Rows from block 3 of a small sound classifier, named by matrix and row number. Each number is 200 + 40 x the weight over its row's rms, rounded and kept within 0 to 999. All counts start at 0. After the name is the row's rms in percent of the matrix's.
After each channel's rows are labels from the 100 clips, of 14976, where the channel reaches its highest value: "top examples" is what is common among them. Only what is clearly more common there than usual is listed. The data: single notes of musical instruments (NSynth).
# conv: width-5 conv (model.blocks.3.conv.weight, 288x288x5, each kernel summed), inputs 0-57

conv.80,100,243,134,211,167,206,282,287,236,146,238,151,119,198,177,174,225,181,186,208,153,222,214,175,189,116,214,188,179,241,215,139,191,243,179,264,255,207,155,234,206,199,224,200,171,167,230,138,214,200,198,174,198,180,227,160,202,214,157
top examples: pitch class C#; octave 4; note: C#4

conv.8,102,155,141,200,241,219,150,203,223,218,192,245,230,267,226,238,247,192,193,147,160,159,187,193,232,176,216,178,210,196,202,176,180,206,248,223,155,175,196,166,150,163,216,206,259,230,253,180,287,230,151,248,151,218,199,209,320,196,162
top examples: pitch class F#

conv.105,098,196,307,216,222,180,197,206,270,205,178,196,269,202,327,225,207,239,248,126,240,178,107,159,304,252,177,211,226,227,147,135,241,193,209,182,225,201,182,207,186,174,149,181,239,252,253,166,190,196,212,233,217,214,179,201,210,162,148
top examples: guitar; octave 2

conv.20,101,190,204,229,244,165,219,116,245,206,168,144,219,155,269,186,228,219,173,181,255,196,224,206,311,210,166,234,118,216,279,172,170,211,180,217,214,183,252,209,199,247,218,221,228,147,282,251,232,245,212,248,185,212,162,197,173,223,171
top examples: pitch class D; mallet; octave 6; note: D6

conv.46,092,222,219,123,164,206,188,242,211,190,254,211,216,171,114,176,167,270,269,177,200,204,179,183,211,164,168,265,179,196,205,195,149,229,151,132,187,219,225,163,244,186,309,214,224,182,141,207,188,165,251,177,203,163,193,216,175,244,213
top examples: bass; octave 1

conv.114,096,214,194,137,203,178,199,133,185,182,191,173,112,251,162,191,124,185,208,78,153,205,245,229,230,139,288,208,189,167,272,204,203,184,250,189,139,261,110,175,193,196,194,212,183,169,251,194,158,184,167,176,139,225,225,208,192,176,152
top examples: pitch class D; pitch class G; octave 7; note: D7

conv.49,079,222,167,218,189,183,164,193,195,161,188,179,234,203,189,229,231,239,244,172,211,195,150,190,188,201,255,235,212,196,244,147,181,189,154,171,241,245,199,126,248,227,196,188,284,243,249,239,234,241,115,259,197,174,205,211,240,174,210
top examples: pitch class D#; octave 7; note: D#5

conv.13,109,166,202,201,219,227,193,217,237,281,297,213,214,251,192,228,196,247,219,210,204,213,196,129,281,171,192,168,235,246,157,205,230,200,288,179,196,250,179,116,300,200,234,212,207,189,111,235,197,253,216,154,165,215,233,177,216,182,211
top examples: pitch class D; octave 7; guitar; note: D7

conv.176,104,177,157,219,142,186,208,231,202,237,228,206,180,136,128,222,203,236,212,268,203,190,168,127,193,210,196,212,258,261,151,172,236,195,231,198,199,179,150,225,169,224,188,150,204,217,269,235,98,157,173,236,199,219,178,199,155,234,256
top examples: pitch class G; octave 6; note: G6; octave 7

conv.5,107,222,155,196,154,218,184,197,165,106,272,178,259,266,203,175,178,234,213,196,191,146,282,147,171,253,78,145,193,254,205,241,218,251,250,148,231,240,200,155,215,226,179,158,141,260,249,183,212,220,197,178,165,182,204,173,241,136,202
top examples: pitch class F#; octave 6; note: F#6

conv.268,070,179,230,209,115,202,213,207,187,211,182,232,226,188,171,188,197,189,210,164,215,179,209,156,162,259,259,209,157,247,170,232,166,175,220,207,219,233,291,270,164,175,185,259,187,206,88,181,190,193,154,210,135,238,234,189,171,220,150
top examples: pitch class G#; octave 6; note: G#6

conv.177,096,202,194,235,256,210,181,205,166,207,254,177,109,166,236,139,242,192,175,218,187,218,187,138,276,142,163,166,216,173,154,141,266,231,117,189,195,174,174,228,200,206,182,144,148,206,232,233,194,270,136,233,149,165,151,159,165,189,237
top examples: octave 1; guitar

conv.229,106,191,233,144,168,175,145,328,244,200,199,186,169,179,181,176,149,176,186,165,179,205,186,148,205,267,217,258,214,248,271,260,232,210,234,208,127,216,185,158,252,246,242,164,199,207,233,258,190,201,188,177,155,228,212,159,198,280,203
top examples: pitch class G; octave 7; octave 6; note: G7

conv.50,100,215,187,190,170,183,285,183,188,169,172,202,278,213,204,140,289,238,202,223,251,192,212,210,285,224,245,232,219,244,220,228,155,232,149,215,141,186,211,263,249,164,181,227,194,147,217,186,281,303,196,154,201,202,231,209,280,250,262
top examples: pitch class C; octave 7; note: C7

conv.224,104,193,146,252,216,200,235,194,218,124,202,138,196,187,191,184,202,204,184,330,154,214,216,239,154,172,186,197,210,229,141,164,154,194,121,188,265,219,224,197,178,188,209,166,159,229,280,178,161,163,198,195,140,214,153,141,196,163,117
top examples: pitch class F#; octave 6; note: F#6

conv.246,112,179,243,202,240,209,194,179,116,293,220,178,162,176,155,168,220,218,185,239,146,180,169,203,214,234,206,219,182,186,189,154,237,231,143,196,231,208,217,165,234,196,144,89,136,281,129,180,153,267,211,209,312,155,229,204,216,234,165
top examples: pitch class G#; instrument family: guitar; note: G#6; note: G#5

conv.286,073,117,258,164,152,208,150,170,211,226,184,250,208,263,151,208,254,239,157,194,225,168,263,165,227,228,255,208,199,251,124,161,208,172,242,195,216,165,119,227,162,230,216,208,243,118,205,193,145,195,198,129,128,279,233,228,164,193,171
top examples: pitch class D; octave 7; note: D4

conv.64,094,160,195,173,195,225,146,279,144,194,199,184,131,209,164,166,185,195,239,142,209,242,163,229,259,179,168,224,253,199,212,154,201,206,219,152,216,217,154,202,231,201,243,193,190,273,215,211,238,214,231,220,189,180,190,163,191,118,79
top examples: octave 1; keyboard

conv.198,097,170,206,194,130,114,170,194,248,268,165,186,216,185,216,221,213,190,193,147,203,236,161,177,215,240,226,247,174,235,165,181,235,155,195,228,173,175,112,159,238,196,190,208,215,214,198,177,186,248,191,139,231,130,197,162,157,235,191
top examples: pitch class C; instrument family: guitar; octave 7; note: C7

conv.162,092,211,147,142,214,170,151,211,185,269,234,173,194,178,222,224,204,260,160,201,276,259,184,175,231,234,206,210,150,211,181,173,180,217,216,203,187,175,207,232,129,151,179,208,195,202,228,181,134,246,194,149,149,224,176,238,217,267,238
top examples: octave 1; guitar

conv.219,103,156,146,316,146,195,208,170,197,211,219,198,198,207,218,212,216,113,242,205,190,228,126,188,160,134,140,198,226,193,166,154,214,195,159,214,193,127,245,164,182,205,238,120,201,196,147,238,140,125,184,137,188,197,229,226,120,271,198
top examples: pitch class A#; octave 6; note: A#6; note: A#5

conv.115,069,235,186,203,153,212,179,156,206,169,137,71,269,186,170,229,176,181,193,157,178,174,201,199,267,197,206,210,228,170,188,96,275,200,163,240,214,176,267,236,198,165,119,198,226,193,287,224,171,192,181,216,188,204,156,198,239,176,198
top examples: guitar; octave 2; pitch class E

conv.218,105,139,93,260,231,261,219,249,208,126,189,173,193,208,201,204,279,157,191,265,226,176,196,159,152,182,155,298,210,178,198,253,199,262,193,211,207,198,181,189,231,197,219,199,134,230,175,187,192,132,149,197,148,231,179,244,204,152,269
top examples: pitch class B; pitch class G#; instrument family: guitar

conv.191,118,139,176,183,161,202,167,219,158,174,201,186,262,113,200,229,159,196,255,208,81,200,249,163,176,198,178,211,182,155,125,174,265,254,194,181,192,184,178,151,194,159,193,213,148,196,183,204,262,168,158,236,168,225,204,146,240,211,212
top examples: pitch class B

conv.104,105,208,182,180,136,267,189,236,137,129,136,232,173,239,210,187,249,278,155,279,166,206,155,158,245,186,171,188,203,198,202,189,205,153,164,188,134,199,195,209,205,185,124,193,184,196,206,195,193,141,237,88,134,182,166,184,178,260,182
top examples: pitch class D#; octave 7; note: D#7; note: D#6

conv.281,110,203,221,192,198,193,243,184,208,209,213,218,131,211,175,177,237,169,205,175,181,204,161,207,198,168,287,297,193,237,300,281,195,172,294,221,143,222,106,120,240,131,211,171,214,190,210,140,176,182,283,156,231,217,157,195,200,175,196
top examples: pitch class D#; octave 3; note: D#3

conv.70,095,143,149,262,284,211,200,123,146,128,242,183,238,202,207,172,206,135,145,167,200,190,212,184,176,224,174,232,257,156,300,220,148,205,179,164,120,184,245,128,174,229,215,207,200,184,269,206,191,164,202,211,157,128,275,131,179,206,195
top examples: pitch class C; pitch class B; octave 7

conv.133,060,178,230,256,141,248,177,218,217,220,216,249,232,165,256,191,243,174,217,167,217,225,158,204,226,179,202,206,214,200,141,138,172,118,67,243,209,178,186,227,128,215,129,217,184,222,198,237,228,181,246,149,175,168,236,201,189,211,205
top examples: guitar; vocal; octave 7; pitch class: G#

conv.25,096,174,251,133,251,198,191,191,206,142,220,133,175,249,183,175,226,158,175,190,222,193,216,159,79,213,210,113,189,164,153,222,190,188,248,177,241,239,204,317,223,190,195,192,157,185,152,160,202,173,145,198,182,275,164,221,195,196,120
top examples: pitch class C#; octave 7; note: C#6; note: C#7

conv.285,096,237,211,204,225,141,213,204,233,212,204,182,227,287,251,218,189,170,219,194,188,203,212,144,197,139,185,299,213,158,174,258,123,311,162,243,189,201,180,230,156,208,200,194,192,218,177,175,189,223,231,271,135,177,253,288,209,214,253
top examples: guitar

conv.174,099,260,213,235,213,262,191,159,219,183,213,282,216,190,210,224,167,212,132,251,209,230,210,259,194,165,268,218,195,207,233,133,175,248,183,226,156,237,276,158,198,204,216,170,190,195,228,181,112,190,232,88,196,205,287,215,174,218,303
top examples: pitch class D; note: D4

conv.96,115,170,173,165,182,207,180,203,142,247,130,188,123,183,105,214,377,138,204,184,220,202,236,151,233,211,215,148,193,187,227,241,164,235,211,174,177,211,179,178,315,167,178,183,171,150,121,159,164,142,223,185,229,185,264,183,180,145,196
top examples: pitch class D#; octave 7; pitch class D

conv.259,114,193,198,145,181,135,237,174,201,185,217,165,232,239,239,205,126,173,189,190,186,207,148,237,211,224,186,233,187,162,143,180,232,179,204,152,234,175,159,162,233,188,236,150,220,230,262,153,167,222,210,174,119,297,172,228,162,223,190
top examples: pitch class D#; note: D#3; pitch class G

conv.170,103,175,211,261,220,230,184,192,185,221,173,240,193,228,197,194,160,74,226,241,185,197,198,166,206,159,185,187,163,143,133,144,180,153,100,167,186,195,148,123,147,226,187,211,241,190,225,203,247,185,64,178,143,186,179,228,202,202,256
top examples: octave 1; octave 2

conv.136,106,224,187,232,222,190,200,202,283,189,250,210,190,219,236,170,219,175,250,243,244,205,186,193,191,194,216,252,200,144,155,206,230,265,72,183,195,204,230,102,200,242,187,228,186,203,163,148,185,263,199,262,189,160,161,196,236,226,223
top examples: pitch class F#; octave 7

conv.61,110,169,144,184,203,235,163,231,167,267,168,181,158,244,154,214,262,165,176,166,215,202,242,171,265,282,209,197,201,159,180,174,257,156,172,245,185,222,272,279,155,212,185,126,200,214,152,172,201,315,156,230,297,220,168,189,139,219,157
top examples: pitch class G#; octave 6; octave 7; note: G#6

conv.217,099,162,200,225,227,174,172,208,209,229,222,191,264,246,266,266,257,122,203,177,188,218,179,178,208,212,92,269,237,230,209,282,176,320,246,175,294,206,242,118,245,175,170,186,227,194,291,234,229,163,205,186,177,219,215,254,249,173,162
top examples: bass; octave 1; octave 2

conv.54,103,213,187,235,163,123,215,193,196,152,218,124,270,175,289,207,269,182,267,270,277,236,196,193,224,226,213,236,246,201,180,222,185,230,187,126,186,155,190,224,234,217,245,222,212,153,140,69,222,190,234,182,150,211,201,211,288,209,209
top examples: pitch class B; octave 7; note: B7

conv.22,108,189,230,183,266,173,255,127,198,180,245,135,213,149,160,191,100,154,189,186,221,208,217,213,140,133,150,146,221,244,188,159,231,216,165,167,192,166,222,184,250,190,97,182,180,159,162,228,218,162,227,222,278,194,274,141,163,177,192
top examples: pitch class A#; note: A#3

conv.234,095,229,227,209,142,152,252,169,163,294,173,248,217,149,290,195,211,191,123,262,184,193,257,206,202,194,194,192,219,181,289,185,185,257,256,134,236,178,194,231,140,174,182,205,179,236,297,152,259,132,222,259,145,165,182,156,258,236,196
top examples: pitch class G; octave 6

conv.220,118,281,145,170,203,176,224,159,191,272,250,235,207,242,124,212,234,170,167,175,301,191,198,199,253,157,190,208,222,167,132,284,173,200,196,194,147,233,159,191,242,225,165,237,227,191,180,166,293,228,205,254,210,243,172,195,178,138,218
top examples: pitch class D; octave 7; instrument family: guitar; note: D7

conv.77,099,266,223,236,227,237,140,227,178,176,214,211,248,227,209,213,212,122,177,94,188,198,151,172,191,184,172,167,201,138,235,160,242,257,257,186,165,226,208,197,183,198,181,222,162,235,208,164,153,176,192,116,207,257,192,199,127,174,166
top examples: guitar; octave 2