config = dict(
    arch='crnn',
    model='sound classifier',
    dataset='single notes of musical instruments (NSynth)',
    train_examples=184686,
    gain_aug_db=6,
    noise_aug=0.002,
    n_mels=80,
    hop_length=160,
    input='log_mel',
    spec_augment=False,
    win_length=512,
    targets=['pitch class'],
    num_classes=12,
    norm='groupnorm',
    activation='relu',
    weight_standardization=False,
    depths=[1, 1, 2, 1],
    kernel_size=5,
    stem='single',
    widths=[192, 240, 288, 368],
    rnn_width=256,
    rnn='lstm',
    bidirectional=True,
    rnn_residual=True,
    rnn_layers=4,
    loss='cross_entropy',
    head_dropout=0.1,
    optimizer='muon',
    muon_scale='original',
    lr=0.013,
    momentum=0.95,
    nesterov=True,
    orthogonalizer='newton_schulz_5',
    adamw_lr_other_params=0.0028,
    cautious_weight_decay=True,
    steps=2600,
    batch_size=64,
    epochs=0.9,
    lr_schedule='cosine',
    final_lr_fraction=0.01,
    warmup_steps=130,
    weight_decay=0.03,
    adamw_weight_decay_other_params=0.01,
)
Rows from block 2 of a small sound classifier, named by matrix and row number. Each number is 500 + 40 x the weight over its row's rms, rounded and kept within 0 to 999. All counts start at 0. Numbers have three digits each.
After each channel's rows are labels from the 100 clips, of 14976, where the channel reaches its highest value: "responds to" is what is common among them; "loudest band" is the band of the loudest frequency at the time of the peak. Only what is clearly more common there than usual is listed. The data: single notes of musical instruments (NSynth).
# conv: width-5 conv, stride 2 (model.blocks.2.conv.weight, 288x240x5, each kernel summed), inputs 144-191

conv.252:511536508609524500482461455528435432518483481548506533584405512503489497442471507536487469528464451488584508515493570498470418470434479469528501
responds to: pitch class A; octave 6; note: A6; note: A5
loudest band: 1000 to 2000 Hz

conv.26:558493510448474519558513525507546516422528540526491557515506483523484511519519550439508527418517499465515502478483492548436495502536516514520502
responds to: bass; octave 7; pitch class G#
loudest band: 2000 to 4000 Hz

conv.175:426470560522537468522525482514524471557567511502521477529527495497503505407493497491527511448540419511493474538540600554476501451523441464548491
responds to: pitch class G; octave 6; note: G6
loudest band: 1000 to 2000 Hz

conv.221:480511486505439474529536465531512477504456558560488540517485509470529557570564537511567480444519577476487536519536500466464544546498521501473522
responds to: pitch class C; instrument family: guitar; octave 7; note: C6
loudest band: 1000 to 2000 Hz; 2000 to 4000 Hz

conv.79:479517515529511532435496478560508490485522498493544533505407472542481505445475496515499475518402523537596480514498503477444483419427477512492450
responds to: pitch class C; pitch class C#
loudest band: 1000 to 2000 Hz

conv.39:541479506544500462534516546524510482455504515536512486523516443499461514498481493513488493565520441522476497509503471543453532545517475518500477
responds to: pitch class A; instrument family: bass; octave 7; pitch class A#
loudest band: 2000 to 4000 Hz; 1000 to 2000 Hz

conv.227:429517467496493484490487533452533494446498484507521549566517489532519482467556484500489505474528601489501428516602524538516499437504512519467522
responds to: pitch class C; pitch class F; octave 7
loudest band: 2000 to 4000 Hz

conv.281:550571525529552453474480469493450480460504462575464540502467518462500477552486466475558510507424451518591441509501526465488538504455452491513478
responds to: pitch class A; octave 6; note: A6; guitar
loudest band: 1000 to 2000 Hz

conv.119:436489524500538518482546489513543489481460573478490506528546517497543492505485541539416527528478549475434533521477522444466569437534454456502552
responds to: pitch class G#; octave 6; octave 7; note: G#6
loudest band: 1000 to 2000 Hz; 2000 to 4000 Hz

conv.174:540538507546471500513462473407468522530516476524518558423430492484469447540520443496524507551532448553504453466433572486482470569434535505497504
responds to: pitch class E; octave 7
loudest band: 2000 to 4000 Hz

conv.157:425468400485532492542487470445490485479525499443524522469515555552537469436448436544462473517511488492514417499405492526559477463526482495495469
responds to: pitch class A#; pitch class B; octave 6; note: A#6
loudest band: 1000 to 2000 Hz

conv.233:455498574439504499501544554508580561481482432495632488525489529433514476485570480522480497470498525531461537470502426620527551450495516483417509
responds to: pitch class E; pitch class F; octave 6; octave 7
loudest band: 1000 to 2000 Hz; 2000 to 4000 Hz

conv.118:505470498469510457510531576441516483506394471478466500494500495447478499503450626612494515472471466515524494522546396593536467492534485527434506
responds to: pitch class F; guitar; note: F6; note: F4
loudest band: 1000 to 2000 Hz

conv.245:444452501478489540548445485541580483487484507493496495535593537522503464484493575540459455533470480489432554529538512468494490486420541496482508
responds to: bass; octave 7; pitch class G#
loudest band: 2000 to 4000 Hz

conv.120:509530492483552540547482440556516468485517512496488560499563549504541524503531504539459460545487459516487532550511489440528488424504537474468497
responds to: pitch class B; pitch class C#; octave 7
loudest band: 2000 to 4000 Hz

conv.108:454553530482539550475553448542486440471547516521501595511542416585466496557461520519503545508503520522532606463507531417451545464538507516575454
responds to: pitch class G#; note: G#6; octave 7; note: G#7
loudest band: 1000 to 2000 Hz; 2000 to 4000 Hz

conv.163:464415536498455508481483390449500511515560498540471531475505554574516475433499505455431496471437576458521487520510505512528511532523536557533508
responds to: pitch class C; octave 7; guitar; note: C7
loudest band: 2000 to 4000 Hz

conv.78:438493493549511473540537494537534523463471535540549515620408586500533504524468632438502530558555504491521470471518454509478488488511551452518560
responds to: bass; octave 7; pitch class A#
loudest band: 2000 to 4000 Hz

conv.211:493558577497539510450471461535542435477490468529511535581423574530533521508497481436579519473442485548460467509537448530593486497444471477506470
responds to: pitch class A; octave 6; note: A6
loudest band: 1000 to 2000 Hz

conv.134:426480471522473545504484501485447522471562558465518570473597486515525417437489503490515504506498438424463484457430528598447464468467522488546484
responds to: pitch class A#; pitch class B; octave 7; instrument family: guitar
loudest band: 1000 to 2000 Hz

conv.25:455531525464505506519472498454476548512473448553466497505494432457593514541486484478439602505477488481539592455469472526490533530570509497407493
responds to: pitch class G; octave 6; octave 7; note: G6
loudest band: 2000 to 4000 Hz; 1000 to 2000 Hz

conv.214:527499477450540470502500452555504512494507527505513562552588559457508554474487492544477528532513466439443501507529424529477431570567465498530565
responds to: pitch class G#; note: G#5; octave 6; note: G#6
loudest band: 1000 to 2000 Hz

conv.266:479467486553520555392537486542536583492501489505530464488509491526547501477453483549490494523560426522541477494491493452460518534506545521498478
responds to: pitch class D; octave 7; instrument family: guitar; note: D7
loudest band: 2000 to 4000 Hz; 1000 to 2000 Hz

conv.151:512470460536438530519528440457416503561594506479552499450391521488485501489418532530517528489557460532469539556505551456510482546488469504585537
responds to: pitch class F#; octave 6; note: F#6; note: F#7
loudest band: 1000 to 2000 Hz; 2000 to 4000 Hz

conv.97:493508499406476525498496490536504496502426484496530464456594559505513466483443544507568498565521431488577519477538526516477411424516528518542454
responds to: pitch class G; octave 6; octave 7; note: G6
loudest band: 2000 to 4000 Hz; 1000 to 2000 Hz

conv.208:463525491457581487488463527385599568511477447536451495486587481564447466542498480508537542532543547522463466464566482463477503523435543464499606
responds to: pitch class G; octave 7; note: G7; octave 6
loudest band: 2000 to 4000 Hz

conv.105:444504536505528498563524536579536470534485534516447629445454471535549550505506534467517465484462584479491560532485472456489490458499533489538525
responds to: pitch class D; pitch class C#; octave 7
loudest band: 2000 to 4000 Hz; 500 to 1000 Hz

conv.170:554477468529531476496504613423505542418493568557481469528429529497467505465514475451467545443552492493495481509451462429555549413473572462506515
responds to: pitch class E; octave 6; guitar; note: E6
loudest band: 1000 to 2000 Hz; 2000 to 4000 Hz

conv.255:461465552442498461566474551467462477455479483464566476559503489512399512454528472458464440555462484481482509576525498509487528566550454523428533
responds to: pitch class D; octave 5; note: D5; octave 6
loudest band: 1000 to 2000 Hz; 500 to 1000 Hz

conv.276:483463479487488504494506505583527450505463495518497476404546464527460489471479523477563568577475483551524480469538515532517482485469470436461517
responds to: pitch class F; pitch class F#; octave 6
loudest band: 1000 to 2000 Hz; 2000 to 4000 Hz

conv.248:500499504532490550502528531503533504522553512482540549446466525555536470545511498459472550523515478422434513506531490510519526533505554483507551
responds to: pitch class B; octave 6; note: B6; octave 7
loudest band: 2000 to 4000 Hz; 4000 to 8000 Hz

conv.205:431543520511481506545481637526462459477529486523543488466527497500447509472511492512414481512442491609501481508516583528520498465484515478559507
responds to: pitch class A#; pitch class F; octave 6; octave 7
loudest band: 1000 to 2000 Hz; 2000 to 4000 Hz

conv.184:431565516492517538519563544539549520553470504473482548554542430450545472494471526478497480459447515507489445498512499492525463510459492507447525
responds to: pitch class A#; octave 7; octave 6; note: A#6
loudest band: 2000 to 4000 Hz

conv.93:460599569482503502525501637570508527524496401495453583499475515483495513548554566534451495520520445432549532556527583523458469530435571480522477
responds to: pitch class F; octave 6; note: F6; note: F5
loudest band: 1000 to 2000 Hz; 2000 to 4000 Hz

conv.159:474546512502517526490511472534497519491460528509476528556489442547409532471502516459448569509498517549487483448603566554537550551440501485477481
responds to: pitch class F#; pitch class G; octave 7
loudest band: 2000 to 4000 Hz

conv.139:547475538556502507527523564497494509471383495443464609528443484531503554512613592488536548506492560471511441483544453492549466568473458500503470
responds to: pitch class C; octave 6; note: C6; octave 7
loudest band: 1000 to 2000 Hz; 2000 to 4000 Hz

conv.28:517569429541509507434473471469539487541467503456549539515454508541528473567535556581526507520485478500498604477529502579491500509452500462494538
responds to: pitch class C; octave 7; octave 6; instrument family: guitar
loudest band: 2000 to 4000 Hz; 1000 to 2000 Hz

conv.89:457485504498592530535557538460588471486467506516517525551532466463495489500482563447539513461510586503475523545500509438485494575533505498517454
responds to: pitch class C; octave 7; pitch class G
loudest band: 2000 to 4000 Hz

conv.203:541476553452571484532483522485500535511543557485412501575568534534463500427485503449577441488482474521490512494528474519474502460546510536465455
responds to: pitch class C#; octave 7; pitch class: G#; note: C#7
loudest band: 2000 to 4000 Hz

conv.193:568522474514525529416550448542506485418492532450424527482524460470501543465478418478440476458511543529510572515565499476444543519508583495529458
responds to: pitch class G; octave 6; pitch class F#
loudest band: 1000 to 2000 Hz

conv.58:417524464502465595466517583552502453580507522491531531433436484602508477531544482512517454454524483566494487476537558502509554497463475536585442
responds to: pitch class F#; pitch class F; octave 7
loudest band: 1000 to 2000 Hz; 2000 to 4000 Hz

conv.236:485577516453561521478489461497547522492476535478525527484411546487496477487470510518509450579462516495501455499502516470526481499508533425468496
responds to: pitch class C#; octave 6; note: C#6; octave 7
loudest band: 1000 to 2000 Hz; 2000 to 4000 Hz

conv.2:505497445501537499455529467447544475478539525472536550484471536511507487534481512548456498503458578566519516445610463509470517539494445489513470
responds to: pitch class A#; octave 6; note: A#6; octave 7
loudest band: 1000 to 2000 Hz; 2000 to 4000 Hz

conv.263:421500506556477457560470576447505505520478458495467473541522495517497492479439523495549539493498533484444550476575452522579435465523517479482518
responds to: pitch class G; octave 7; note: G7; octave 6
loudest band: 2000 to 4000 Hz

conv.85:485502482550429547551478532486469496517500530518556533489516446504493516495521538442383463491467467537528535501526540540524410443492448515482463
responds to: pitch class A#; note: A#6; octave 7; note: A#7
loudest band: 1000 to 2000 Hz; 2000 to 4000 Hz

conv.271:475561480477531534514485457454517534478509518483511439528499544513441509493475476474455466484492468449502527513516492503455525424504499481518513
responds to: pitch class C#; octave 7; note: C#7; note: C#6
loudest band: 2000 to 4000 Hz

conv.38:495470558463490520463470580508493480445490513510465487509551533444471446439540604568454490553480522528512480434534505492571479485500486464606448
responds to: pitch class C#; octave 7; pitch class C
loudest band: 2000 to 4000 Hz